Rows from block 14 of the encoder of a small image VQ-VAE, named by matrix and row number. Rows with one number belong to one channel. Each number is 50 + 15 x the weight over its row's rms, rounded and kept within 0 to 99. All counts start at 0.
After each channel's rows are labels from the 100 images, of 14976, where the channel reaches its highest value: "place" is the part of the image that holds the peak. Only what is clearly more common there than usual is listed. The data: photos of plants, animals and fungi (iNaturalist).
# convs1: grouped (2 groups) 3x3 conv (encoder.blocks.14.convs.1.weight, 208x104x3x3, each kernel summed), inputs within the group 0-51
# convs2: expand pointwise conv (encoder.blocks.14.convs.2.weight, 208x208x1x1, transposed), outputs 0-51

convs1.8:52 49 31 67 32 32 45 51 43 59 66 31 61 48 62 61 39 47 48 60 64 50 00 48 42 52 35 56 58 79 51 40 57 37 50 34 43 28 56 41 86 62 41 82 40 55 43 40 67 38 30 53
convs2.8:62 58 34 42 81 62 59 40 31 28 42 36 30 18 83 64 46 64 29 78 48 72 51 48 52 73 44 38 58 20 70 44 46 52 63 64 70 37 53 62 54 34 64 79 68 46 15 19 56 44 21 24
place: top right

convs1.138:59 55 24 47 45 39 59 46 46 50 50 61 46 31 24 65 28 33 49 49 61 18 35 37 29 70 35 31 28 49 51 43 45 42 64 50 30 27 40 64 64 24 45 45 59 48 46 53 47 50 29 12
convs2.138:67 64 53 50 50 49 48 66 48 45 67 55 50 57 60 29 75 59 24 50 63 79 56 56 51 99 53 68 48 56 21 48 55 61 30 64 72 62 61 10 60 65 15 38 33 43 45 59 39 45 59 28
place: centre

convs1.191:59 50 66 39 71 77 51 63 28 67 49 29 30 50 78 46 54 73 73 15 40 66 65 55 62 48 45 33 52 62 11 60 33 51 54 44 54 50 60 29 29 60 07 62 61 66 67 59 41 50 58 73
convs2.191:44 57 29 48 79 30 28 43 45 21 52 44 37 34 62 51 37 50 34 58 46 49 61 51 24 41 66 48 67 61 65 37 36 28 65 45 61 47 44 70 65 49 39 61 42 85 44 49 36 25 31 67
place: top right; top left

convs1.71:56 36 32 37 52 28 31 63 45 71 49 44 66 51 46 36 48 31 58 35 42 64 00 50 40 42 54 41 41 41 43 36 48 41 63 46 53 36 64 51 31 52 26 64 47 31 40 48 46 38 31 47
convs2.71:66 56 42 44 79 39 27 52 49 39 75 23 45 36 81 80 47 59 45 59 49 49 49 48 31 71 51 35 53 33 67 62 39 49 40 68 74 41 48 64 48 33 64 47 38 47 38 33 71 33 42 44
place: top right

convs1.54:48 63 40 45 54 45 31 68 66 61 39 37 52 83 39 14 61 32 63 37 19 67 00 38 48 51 52 52 57 53 37 55 45 72 61 45 41 38 52 45 42 58 75 53 57 31 42 48 28 58 39 42
convs2.54:62 64 36 39 69 37 32 39 30 46 56 24 23 16 77 74 55 74 24 58 43 33 48 38 35 62 48 30 50 42 49 32 58 46 59 69 69 39 37 52 56 33 65 67 24 64 34 52 49 42 40 55
place: top right

convs1.41:66 75 38 61 73 37 37 72 73 57 42 70 68 73 37 23 57 39 79 51 29 73 25 57 40 51 64 46 52 36 59 48 54 66 62 67 87 60 63 63 45 57 71 65 58 47 59 61 41 38 79 28
convs2.41:37 67 37 55 65 34 43 42 20 29 63 40 00 37 65 39 55 67 31 54 26 52 64 43 38 30 58 33 54 64 49 49 44 49 40 63 49 49 17 52 54 44 61 57 57 68 24 57 28 51 13 70
place: top right

convs1.74:51 57 41 67 34 41 39 65 63 71 45 30 49 30 68 58 63 51 70 66 54 50 00 51 50 32 44 24 54 49 41 49 50 29 59 26 34 46 54 48 67 61 42 60 52 45 45 41 31 61 49 83
convs2.74:33 58 40 49 60 37 27 48 45 41 80 37 34 30 69 70 35 77 31 74 23 35 56 49 30 69 75 38 52 49 59 49 42 60 49 68 76 41 37 67 59 63 46 60 41 43 41 36 36 38 51 25
place: top right

convs1.145:27 30 58 28 48 35 42 36 70 38 40 45 51 52 61 42 71 46 39 63 43 57 33 65 49 32 67 55 44 35 31 54 57 74 38 79 54 45 29 20 64 46 48 18 31 39 37 40 56 27 58 55
convs2.145:99 37 48 42 66 38 50 36 64 60 63 68 39 18 90 53 30 60 58 80 36 24 53 63 37 69 56 41 42 73 62 95 45 56 26 29 51 52 52 60 63 40 70 55 43 22 53 33 53 57 41 55
place: top left

convs1.53:76 58 57 60 45 24 62 78 52 70 76 67 68 46 66 52 33 57 87 84 60 65 39 75 41 46 73 63 36 60 66 42 64 53 74 79 66 52 67 74 56 35 48 64 61 47 71 61 58 35 57 30
convs2.53:35 34 31 72 48 47 43 19 37 61 58 55 43 52 55 42 56 73 35 57 13 64 51 46 59 46 73 20 88 54 52 40 60 50 51 68 59 64 25 54 67 60 51 66 62 56 20 37 30 48 45 59
place: top left

convs1.112:47 35 68 58 58 56 24 42 29 50 53 43 43 54 73 48 41 76 42 35 49 67 62 58 62 56 56 32 41 46 17 88 36 69 69 46 63 42 53 71 38 67 29 53 53 47 91 47 33 58 69 71
convs2.112:11 55 48 62 67 52 40 33 17 44 61 49 35 50 65 50 55 58 23 46 43 47 64 61 22 14 78 38 69 43 52 23 31 36 54 54 48 39 20 47 54 64 51 67 66 65 08 29 44 38 31 52
place: top left

convs1.60:45 63 52 79 52 48 34 35 43 35 72 35 32 41 61 58 55 54 43 76 54 32 66 68 14 37 25 47 54 69 29 39 50 52 40 62 38 54 34 54 61 28 40 19 48 72 51 46 39 34 63 23
convs2.60:58 46 70 47 59 43 65 56 44 70 60 33 45 48 21 83 80 35 39 38 63 22 43 63 49 00 74 67 56 53 45 42 44 53 84 50 35 46 65 60 58 63 41 40 56 83 72 67 66 51 58 51
place: top right

convs1.182:21 60 64 59 61 51 31 50 51 55 27 63 57 35 51 69 59 54 17 67 44 75 50 61 51 14 13 75 53 60 59 22 64 47 44 65 43 24 53 60 48 56 58 48 30 68 54 50 58 34 53 53
convs2.182:42 52 56 37 37 68 27 54 67 48 35 42 59 45 52 44 49 75 60 72 43 41 80 43 85 46 52 31 63 67 70 41 43 33 53 53 57 36 38 79 67 55 52 75 48 45 68 29 35 39 64 25
place: top left

convs1.40:20 42 45 34 54 52 43 37 47 29 47 24 08 48 56 59 58 51 25 48 33 22 44 39 59 58 26 43 52 35 32 43 51 45 24 36 16 60 14 24 41 55 41 24 27 47 37 30 48 42 42 53
convs2.40:12 46 49 62 27 36 54 50 47 20 53 47 46 44 35 49 45 60 43 39 33 46 69 45 20 78 53 49 52 52 24 30 61 55 34 72 62 45 49 28 59 31 31 57 24 48 64 57 24 66 55 43
place: centre

convs1.48:43 10 35 47 53 18 38 63 40 57 67 52 59 56 43 77 39 51 57 27 53 63 14 35 59 64 46 67 53 46 58 31 28 54 50 40 57 25 65 52 49 40 23 56 55 46 39 57 50 39 13 72
convs2.48:44 47 43 52 41 36 39 63 43 28 56 57 53 38 80 48 23 53 51 46 36 51 62 62 29 89 56 44 44 45 47 46 47 34 37 73 85 28 50 42 59 22 44 51 34 41 42 18 52 49 41 21
place: top right

convs1.92:64 38 52 22 43 27 30 64 38 83 48 68 79 54 31 29 40 11 58 24 51 77 37 44 39 56 65 46 47 56 61 49 45 43 71 52 76 40 84 62 29 52 49 67 69 37 53 71 49 54 39 50
convs2.92:60 29 25 58 71 27 38 37 40 59 63 32 35 31 55 60 43 52 46 58 54 73 51 72 45 36 35 25 53 68 73 29 18 34 50 49 60 54 49 68 66 44 70 53 59 74 44 32 41 32 33 60
place: top left

convs1.135:68 36 70 60 72 60 56 57 44 55 58 26 47 68 53 65 71 62 42 60 45 71 51 54 51 64 76 54 73 48 46 64 55 67 45 67 70 63 62 44 42 51 37 51 65 44 50 62 55 79 86 80
convs2.135:58 26 25 69 64 38 39 20 33 50 66 50 50 43 63 56 40 54 51 56 23 46 54 73 44 55 61 32 62 50 67 55 38 46 50 59 64 53 43 61 58 63 25 57 54 42 22 26 24 44 20 59
place: top left

convs1.107:59 69 52 50 36 55 48 32 57 56 51 60 42 57 49 64 41 58 42 71 34 72 46 54 28 45 40 54 50 06 59 24 52 34 30 66 42 21 55 35 30 43 59 43 45 70 28 43 61 20 98 73
convs2.107:48 90 45 73 35 33 65 43 44 49 61 32 36 43 43 71 53 55 41 46 49 54 57 53 37 62 50 65 44 48 36 45 62 82 46 50 62 57 52 48 54 68 40 34 39 66 44 74 50 55 49 69
place: top right

convs1.11:64 32 65 47 38 63 58 69 53 75 28 54 70 61 43 34 64 64 65 26 81 75 61 41 38 58 64 52 40 59 69 43 46 52 59 37 58 54 74 56 53 74 54 83 66 47 54 79 67 59 32 29
convs2.11:70 30 31 67 58 51 32 18 48 48 67 53 44 46 60 62 41 51 33 53 40 59 43 62 40 50 61 29 69 54 68 47 23 37 45 53 67 51 34 66 75 44 54 62 64 44 34 35 46 38 32 59
place: top right

convs1.152:65 24 55 71 51 65 35 54 66 47 36 33 22 42 41 47 42 50 40 30 47 68 62 36 47 45 38 77 34 62 52 41 59 45 45 18 60 41 59 18 28 53 30 57 37 35 53 53 56 50 66 48
convs2.152:00 57 59 53 56 75 52 50 34 49 19 29 55 47 36 39 18 46 39 54 48 72 70 46 62 36 49 47 60 48 43 40 39 47 53 73 67 75 34 56 34 06 41 61 78 42 52 54 45 53 60 53
place: top right

convs1.6:71 34 31 47 48 46 41 80 51 71 42 64 61 33 35 62 50 45 69 36 58 79 20 32 35 56 64 58 39 33 68 31 31 49 74 39 59 47 70 63 39 79 35 69 50 37 48 63 77 37 23 39
convs2.6:54 61 45 55 41 59 41 64 30 21 19 81 44 38 63 50 23 34 55 51 56 46 28 57 72 44 34 36 58 60 43 77 59 41 43 57 48 31 63 47 48 28 72 39 49 73 52 57 48 39 40 60
place: top left; top right

convs1.127:53 38 68 54 53 59 46 42 31 60 48 63 32 57 66 49 59 63 37 72 55 73 42 59 56 44 49 17 59 55 22 62 40 61 72 59 66 48 54 65 31 53 32 61 62 44 77 83 49 58 81 74
convs2.127:09 52 46 62 51 52 54 46 38 40 52 65 56 46 67 21 46 60 41 56 54 67 55 58 32 61 60 58 64 52 55 29 45 58 41 61 72 51 59 42 49 57 29 49 78 44 32 49 48 47 38 57
place: top right; top left

convs1.204:51 68 33 55 35 67 62 34 56 35 47 61 42 52 46 45 66 33 50 87 52 69 37 57 46 63 59 34 45 30 35 54 54 72 60 72 59 47 33 80 41 38 49 52 53 56 61 77 46 56 66 52
convs2.204:42 54 45 75 46 56 63 59 41 56 31 49 50 59 48 58 27 51 57 51 45 48 61 54 36 82 44 53 45 51 33 46 65 62 48 50 65 76 61 47 54 35 35 45 63 33 43 68 35 75 45 42
place: top right

convs1.59:68 63 69 51 62 61 55 37 98 70 28 40 58 51 48 70 35 69 22 49 60 40 30 50 53 49 61 54 53 41 43 38 67 40 54 40 47 53 52 61 27 52 60 55 62 39 72 55 40 67 81 53
convs2.59:43 54 69 45 78 28 34 38 57 19 61 21 52 27 62 62 68 73 56 57 48 18 28 46 31 51 63 56 50 53 79 52 43 41 53 55 53 25 62 70 63 56 68 43 31 47 57 31 59 38 46 38
place: top right

convs1.63:36 69 48 63 57 71 56 41 51 33 38 47 48 43 38 26 24 58 33 83 59 42 79 47 57 57 28 30 52 47 49 35 50 56 32 41 39 41 47 41 86 37 55 46 39 81 46 49 43 64 47 53
convs2.63:41 53 57 56 54 71 49 61 54 28 55 56 51 33 18 60 46 64 50 56 46 47 76 53 58 85 53 53 44 41 41 45 39 39 45 58 64 59 48 28 59 61 10 57 56 47 51 30 42 35 59 33
place: centre

convs1.131:59 41 41 48 53 59 35 56 33 18 36 50 24 42 36 32 18 44 08 57 57 56 56 39 21 41 24 60 30 57 57 66 80 25 54 47 31 60 67 47 60 55 23 51 52 32 54 61 58 78 67 61
convs2.131:65 38 44 41 79 65 60 23 31 52 44 27 53 36 33 50 42 76 23 74 33 79 59 26 61 23 65 36 81 33 40 33 39 61 46 37 68 39 45 33 42 39 28 62 70 33 46 14 55 46 54 43
place: top right

convs1.174:34 54 26 49 33 24 47 58 57 36 46 51 63 20 38 33 26 33 54 61 62 25 31 36 32 42 26 50 32 54 46 48 43 28 48 47 30 53 41 41 48 25 52 57 41 42 46 62 54 50 19 28
convs2.174:48 51 49 34 40 64 28 54 62 53 63 32 55 59 44 35 65 72 46 57 42 42 70 42 68 33 74 37 65 78 57 35 49 32 44 40 42 43 43 71 60 70 30 89 23 64 79 41 46 55 58 34
place: centre

convs1.68:53 55 51 75 60 68 51 43 72 56 51 39 53 50 52 60 35 56 75 40 63 51 13 34 28 32 40 61 48 46 61 30 55 62 52 19 58 39 51 44 55 49 24 48 53 67 69 52 64 27 46 35
convs2.68:41 59 47 56 68 58 60 49 62 56 84 67 22 39 52 95 76 73 46 63 59 50 47 49 38 48 68 71 46 39 45 40 63 80 66 70 65 69 67 43 50 94 51 42 61 27 40 47 42 63 37 45
place: top right

convs1.100:69 55 49 44 37 37 45 65 55 79 41 57 56 64 36 36 42 19 55 35 61 63 33 47 10 46 59 45 43 77 59 72 39 58 72 55 57 23 44 71 40 51 69 58 64 33 46 71 52 46 58 38
convs2.100:63 36 36 51 58 46 50 31 36 53 67 50 30 41 64 30 47 66 44 63 27 48 52 59 55 34 49 24 48 41 71 57 24 46 51 55 65 71 50 63 63 42 63 49 54 52 09 26 49 41 26 57
place: top right

convs1.180:47 27 44 61 47 66 25 65 68 31 10 62 51 57 21 72 28 40 18 36 53 59 71 36 40 12 39 61 63 59 55 31 43 41 63 48 56 41 55 48 50 54 61 49 33 40 55 45 57 43 50 64
convs2.180:33 53 53 32 50 63 48 48 24 49 33 35 55 61 26 28 59 71 36 86 39 57 68 46 68 27 68 42 72 29 62 46 36 33 86 60 50 45 34 50 51 31 59 74 55 53 44 29 59 55 61 19
place: top centre

convs1.141:60 47 30 58 35 34 56 59 46 37 43 45 40 14 27 51 40 29 53 32 48 24 38 30 25 53 25 47 33 49 47 41 36 35 41 47 26 52 57 63 42 23 38 61 62 52 61 52 49 46 25 33
convs2.141:44 30 46 50 44 82 46 59 53 61 61 33 56 45 31 63 65 60 41 63 46 53 74 37 77 41 64 45 59 46 45 37 54 53 63 58 60 69 29 55 54 58 13 80 68 72 57 54 60 34 56 32
place: centre

convs1.122:53 47 48 48 47 62 58 52 49 55 49 61 66 47 54 41 09 68 50 73 40 62 40 41 31 49 20 40 22 25 55 21 71 19 38 71 19 44 72 61 58 43 62 30 45 16 44 51 58 25 73 58
convs2.122:27 94 65 72 35 35 58 50 50 46 53 44 37 44 59 38 34 50 48 49 42 53 51 60 39 75 43 61 44 40 38 41 53 72 29 55 56 55 53 45 55 50 40 28 43 61 48 71 44 54 39 71
place: top left

convs1.113:52 70 36 59 39 17 67 48 67 44 58 59 68 53 30 46 43 25 60 67 62 31 26 57 48 60 48 41 63 61 41 55 27 47 69 53 46 57 24 61 67 31 74 49 59 55 60 65 51 42 40 36
convs2.113:63 47 59 59 18 43 57 49 52 52 46 70 54 57 71 52 45 63 60 54 53 49 60 48 13 76 54 75 62 65 58 68 62 55 34 39 40 77 63 48 52 79 29 59 35 41 78 44 47 66 50 49
place: centre

convs1.98:64 25 60 40 59 39 39 57 53 81 42 56 75 38 34 35 33 55 59 44 55 55 54 42 35 61 67 34 26 23 49 39 44 21 67 53 74 65 61 61 18 59 34 56 59 39 55 57 56 53 78 44
convs2.98:76 31 24 64 59 47 51 41 55 44 55 67 46 30 61 43 25 62 50 55 32 67 53 70 47 56 32 40 60 76 51 72 33 41 31 48 54 76 55 60 55 50 61 50 71 60 56 46 32 47 31 66
place: top centre

convs1.93:74 57 71 36 50 40 59 61 46 77 47 60 73 57 53 40 30 75 58 42 47 65 26 44 58 59 70 28 38 25 78 56 58 42 76 59 73 41 71 73 41 35 38 76 54 59 67 69 70 65 44 52
convs2.93:50 34 62 63 58 26 29 30 60 51 22 83 36 34 58 42 43 60 54 51 66 62 38 70 40 50 54 47 54 77 59 17 20 34 27 44 44 47 77 80 74 22 69 46 67 59 48 34 41 42 46 35
place: top left

convs1.50:73 60 63 58 41 61 56 72 61 88 58 58 70 51 59 59 71 55 75 52 67 53 32 52 29 36 64 57 43 46 59 29 42 58 74 46 55 42 81 68 27 80 32 86 56 50 67 56 50 51 53 32
convs2.50:63 42 66 74 47 60 41 56 57 56 58 70 64 67 61 63 53 73 35 70 43 74 64 65 65 57 53 61 79 58 45 60 40 41 40 59 57 72 53 59 80 44 30 59 64 53 32 36 52 38 47 44
place: top left