Rows from block 11 of the encoder of a small image VQ-VAE, named by matrix and row number. Rows with one number belong to one channel. Each number is 500 + 50 x the weight over its row's rms, rounded and kept within 0 to 999. All counts start at 0. Numbers have three digits each.
After each channel's rows are labels from the 100 images, of 14976, where the channel reaches its highest value: "colour at peak" is the nearest of a few named colours to the mean colour under the peak. Only what is clearly more common there than usual is listed. The data: photos of plants, animals and fungi (iNaturalist).
# convs1: grouped (4 groups) 3x3 conv (encoder.blocks.11.convs.1.weight, 144x36x3x3, each kernel summed), inputs within the group 0-35
# convs2: expand pointwise conv (encoder.blocks.11.convs.2.weight, 144x144x1x1, transposed), outputs 0-71

convs1.88:515591508481531502479492552496553468476616542463583430480468439477496445508523507500505455477411352516490454
convs2.88:534537499470491467482566481498515514573540532427486396529540575588573468499475458470509531479480402572411442478432417475488475470535469571469487456545483521478609479490514514492437436512484471494523482555517582551498
colour at peak: white

convs1.108:491581469540494566477531468593584409407481495487477432554534502424462498487498570561551504477486523568571456
convs2.108:522459487564491641525541463464481430461483459513481497486410514447501502587538525505575561545545545495502436484547480481429557475493442526530503557381476534465555448454479515438467509514476575509458547391433535536366
colour at peak: white

convs1.44:520506420509505509516542482622492413512555521518519524474616542432461473485541379501488501478569509427459539
convs2.44:479425418555446456470406496437447474430460482568440583501477528456501447534480490508480554475561438495537517554482443449538541438469476578522499543459474443456502484471415441506443557560420503540423539476453529488459
colour at peak: white

convs1.49:452521563493475498518531459407448538496501414507455454539459501530426547532451633455512497553454502591434453
convs2.49:482519529489412332523495474494485470534547519557534482491478554527607521436477431485573464527462520418477549485507482458386474526477524432664489509570423474578348453544519481515559496506522517500456545569429483452485
colour at peak: brown

convs1.41:502400503560472435518512402501530465449526404496371434525544470480524388487451478527502472486467464500497460
convs2.41:500512533559510570481528485501529489488502538564503548519553610505449498508534533444492470393504461545677517558508566431524476501466591567550535528540519517468487498465455537483514428450534443490459543579553456631513
colour at peak: brown

convs1.109:453436476545453566489453431606544478421524563563522450498551446596545443538484558450534531549517508546497464
convs2.109:596479450542529456465468415450449402524454466492442430574523446480437426544552453484416564496552519486487448521540431515491498459525470562523508478473479431485496456416476434474432516553425502519465547574432545493469
colour at peak: white

convs1.128:505440504459499569474534496566580464406463530506446492517541505382449532468489620538544515485549500599472482
convs2.128:595476483517482394500497511452408469533475526490376400507520424440527503482593452507521570511567509467430451521508449570444565466551495509493514513491465440479455477470442450434518495541456523555406452549507527555475
colour at peak: white

convs1.18:487505481492504578515428489478394466540425427521518580454576437508455455476542447396465542536440464473554516
convs2.18:477445484561436451460521544495525527493482364510482592297485525390401519421486535442560502518485402531542521499538487482464526521447557599429576679523462518478481481527452543499536520442491536505510536483547400463491
colour at peak: white

convs1.133:494473484548393540448491466487530576455525507642547412515579553508520484529500527452567496474476474581458537
convs2.133:588445485531510408480500526430442466465495525552408476451430523444513443520562458493529558625554444447426519496544505585427581494458519516488494579457441448508530494497455466461502540544436573541415542564390512479465
colour at peak: white

convs1.39:505515401519506550496484558544509558550466567462611585521512488359570495464527508442474536465531469541497531
convs2.39:451381416533521572448494472446501479503427456507524484546497439427440503574520482467497533520510468518479474505528470519581535422531438558450455463501515516455586459486430437419535464560414486577495507465514529493442
colour at peak: white

convs1.136:452505476480489538442372495502523565509488534539441469462553487607501476476543521441419579478475435542398487
convs2.136:626489423542413446468477512490497484452532502500476557479493496518473458517556525491452522365551418456558438460560469446482544535512496503517509425502385452547524481522494486507486422487412576534447536479459533411479
colour at peak: white

convs1.94:495493556503520410519460468547489552535457454416530548538565513473560410419585489561534494485395459533443479
convs2.94:548421414552459461457503495466444404531498458548472559541442553439519452547518473492506572496558526417577493491503446494460515485500465531541474551518439489480451442519446437436501491552431546543420606533467515411451
colour at peak: white

convs1.2:562454503423518554493476319477510558519504516462527550554543481493500495467449448492399435543552487488534516
convs2.2:490398447574384373440448467464418478522412445614498555484460496482491520481529435516417557454584453532541570471497501389518528514546538555609565471484540491493487500465455476511425517519446449549459552565527503542525
colour at peak: white

convs1.54:459488518555466531478498453563567343424531487498453504441506558428484517395494525457491430432492519469472508
convs2.54:500476432548399383517552563517463559639478449403497550418476484523543482451482406535426509453522404503380533439474446492457472558492521528366629564552519458534519487491486520528502423529508462508492518648541450540570
colour at peak: white

convs1.90:494545513435533464569404516571501509494525496416507466444482442441484372476509499453488434549391451514463481
convs2.90:447458470505421482486450517474476471519489424480562543419436414431522507522488577548528535501556515486490550471492451396411492517415528478525523495478485583553381457469508508567531371467501574456479537479542474491430
colour at peak: white

convs1.19:491433548515592554521474409474492563551428552468555484507556504447446548421451515534407489576547487481537553
convs2.19:463405462514441500428507536435436437526386452539434449491461501472543466562522388543455560464568531483513486472494478450523491491463501548586531513447515528491435491446417437422494455594417498512496494431505565578483
colour at peak: white

convs1.80:465563473494503468530356575521507501464548493500550485365431418522538433494514517486463508564474459524446477
convs2.80:464470530488630386459553482505452496484495580511497558403487414498363548499544484498495518426503527596631458487487516563468469493518549553445520624475507573488551524545474509446634421501545438483483405612480455585444
colour at peak: white

convs1.91:481523542485505499546508489508391539515431528524517453542534551356464540462446542498507388417535517543449541
convs2.91:502370435512516487508444503412408510494506510567440477480462540456487469555467540396538520445483506472493474545486455574495483405457388504446437496485469535446521455510435553484559492494506526527425473515476514402419
colour at peak: white

convs1.9:478466612513552573530455430510487538487404578422580529505539555460476553414477547529475449491524537501507559
convs2.9:549430435563444438468457421457481502534413473522459514532482537462390532491542420453410580428526477511557480518491445455556455474521496556530521495534482436467528476443443460480461550549421515563507489498495565434470
colour at peak: white

convs1.36:518541504432553524450498511568451416559495523470468516438471457344491504568528469441466434478498546417466501
convs2.36:477456472548598487480478472440499472410430568482426538496506538447459468586504498411408559504507447494527402508567460517504553432499414546574507466430457492421615438442435417473495559527437507549486500426441584484492
colour at peak: white

convs1.66:490532454469521514418512451532440565458505434523523422501519488518566560539416374585489496567443530536518446
convs2.66:448450469487502378404495525458528497497508519395499569554512444490511513528510549492446483276491508552573516454446438479534508526491422544641479411457473602490404530413519538539590499472489470440526466592562464451510
colour at peak: white

convs1.55:516561597529450483524480399464434490500388416434441517476499401513522442497472548480550438519508464531529517
convs2.55:546540550449490440522533539505448488488496491281457428462486538478572541501532493590538516369506425447572499421447443514464498536473523452612475649482428513476457524526482476513499478540510532444453455538494485504523
colour at peak: white

convs1.70:472485458421508539496570572535505589517473558561501608450510503423501469456562544452459577515539442422485544
convs2.70:509464429577423577501518540483488459483442487585517518495425497465506433534472414478521531623509509459515486619537559503529518419511543468497504586491455546455418501437448486408509510564497533556464519453446505547423
colour at peak: white

convs1.122:511440522414502558532503425548599431508511528517570405495552468416556520509471513502515492503476527558575399
convs2.122:469480458524573481475528462423476487444443522451370442413452525488532505528573511479490536474486459510482395526506478555470495404364481462524467589429496514472553480401432465410519511530442472517479441562476533521402
colour at peak: white

convs1.89:474553462498507517480497497415462516413494470512505460374443412510383474530495537465434447467437469496416517
convs2.89:491493499517568553586524573538526555468518567481529490617518368485407500523418563505461501500453486584401449524489544688522532463488465471541477615503551595408551481408478487504496583495498551530484491472465497478456
colour at peak: pink

convs1.11:453452478444543506458428544556456515499421469391563498452532549499575509519493505551467356466475536510521553
convs2.11:571511489594464585449494529437509439489523444436467512507450548496482435580522527465466510491562478442492455489591429579486533412489433476472487522480371536516488438504438461513540453539453607485458534425424500443489
colour at peak: white

convs1.65:352561470502452483448460484423508559497579382475456478536522466519506553518513505461496468591492510432503463
convs2.65:480500468462333544460474507513483486522471470435507431517509539543534493485520491509457508570484411522467482529530511466553487485534424438600546396485503617471461459480521491556434351504514484492491477403510524565525
colour at peak: white

convs1.117:471377416481501576531433499509588566405548557488539439462535461471502526555492561501478504524487419535476531
convs2.117:532450454552543480450489489467453454462478466408468491415484458466536469522572491474554581434553510474502459536589459562405567421423479511536457473422440498500422478502457482422497417522464554551424502500426558457428
colour at peak: white

convs1.31:546575512441573541464484541499486524546411469510559468544492457534442533476465432562433387561552456546527561
convs2.31:494480407584450566496455457470474505568497439596532475487388530456466445535499479438548534485554384394492545413509476496480442457484494531511510424532418492569523461532463510482469349525486515540458566476467512573503
colour at peak: white

convs1.52:470484498473521544529492531471524467577572554480522449476545425456516409464542591396553438393503465497448530
convs2.52:569436423546500490470496464468456423474461451496457464486494496447500473532495500463509579509568452478531450530512425538417531447537446589475480498486451488475486424500462424455491480571432536513410559498430559480492
colour at peak: white

convs1.77:521393546635496513484518373569508552511428519508498511529545550442450548483518473561475534470505526529434519
convs2.77:566490452555442521425449470448478395496483450524511517520494476460447460494539509461521538550471452467539448572524442527462561419551416554471460443468456584458440430479493492441473547568454557511448589469468508481450
colour at peak: white

convs1.115:548445469495397466482517469517557498452445480507470517516520412471393576574455412472491559494508501506611464
convs2.115:447522523499534454555470432476523527444439533421519499424536517513559510542485512472500511466513481497397534556466497464487517477520451516559534364454481487396548478457506473498497525498508457535544528491506539411486
colour at peak: white

convs1.121:526336483442428510440549399557542469454513508482495505491523461483535548582496498454503513542498491541587448
convs2.121:570503485551414534462468486472511399479464491536417493475526566485506459552535490453485560499518482436502469554579421444411526430468408518492502485459474558512508435505454488456451470504476554514443607402458549515485
colour at peak: white

convs1.46:443575521469465443491492448480471540523494414504399426493556466514524434473456423455515420560482506598571481
convs2.46:487507482464509446440466422454519499515549515590498562519398582475510504487531525520524499512464549505543507425498483544520468471420460510409573350528488598522524491569495508434599474523512498523486547525500458370508
colour at peak: white

convs1.27:495464470529447467517426457395478368450446449498442599531505497553435451462544533455507514533511542535438487
convs2.27:463529559495625563463455482473530507493452533360461525505572587508411550508463545420443505453452457543578476540545532500589408468414421512414475564503534638493444462487469502472519516447532440470496507402515465486507
colour at peak: white

convs1.95:511436512454538497511559575483500577496468511468468562530541558366468574433414489436530467433546488476446532
convs2.95:494448415514576488450430442431432437524524485523530515509340526461427444597452559429525545557530448449501515455507441547431489482567513536481461508451412512561509436545477485555501558491455567508463560515484523492459
colour at peak: white

convs1.69:501512539533500586541469528491547464527409562438388480457580442441500441497501543416539421530490463549555502
convs2.69:590466438567433514447491515456461396513460464557405486497474511500461459538596515474470527466556485462539487583555425530443584437529438538395478466489445532514489440508444507460489471568436558533436569475460521534473
colour at peak: white

convs1.102:488550490482456400620556454558495530530585475484507457541563507419514487382517536430508458502448528527471489
convs2.102:506455443564505577483487505449446430482447433533452521479480462492546488556577514512527536505538540434479462588554452507474547457415404544530554522468516595490397455441406480458566460590494560526456514476459603533452
colour at peak: white

convs1.50:544569548585493545577543456554516472512401464400463544466568518505558520514460471400512480559502460528557468
convs2.50:538485501557505431458555510474463485470535445322455459371366391445608483456521477582527512386535525519475446437502430492485510495435501552523494449443443492499463457472488464473526474457522540485466520476538463435434
colour at peak: white

convs1.113:463465549455441569494382512528498492433500557618489454547557545460545508518539482515601506477534477564515425
convs2.113:571468457537461509458469461506447383509508449539442449485496427479525445530524463511558520517513536466490468555557487514451512476471490508571466576499460518474385485461442449458436450507399512558406500512399591509463
colour at peak: white

convs1.118:555535368503379511449507461525543508541565507521449444462455494456497469557542482416457597485495438493486519
convs2.118:576489487615502487542542496451484551578496496541489462602515431431479453456469415590413499523421494426429479465572563509419598528523601554554461527591486349450528395455480475517426512516525570517512523530477543511510
colour at peak: white

convs1.143:448551466492476550585452513491506471415510526594507502497583490545570417534510521519574543529457483600424437
convs2.143:527459482514507540462507454465441423467458465567485470508472541470446451540538461473491513527521489529702443492538481547467513424473501556489470557513464550477496458449468451455472515526428494498436541498468480517435
colour at peak: white

convs1.47:485567538547506488473532344545413433497501399503458487454503510466470537444478544447430491563518551531460475
convs2.47:465536527480352504521502582470448459536503498396547441470511526535604522439503473558525504612552534416321541504502511415402538543541497456511550363489478506514402456555508506518481444496528473474504538482476494527563
colour at peak: white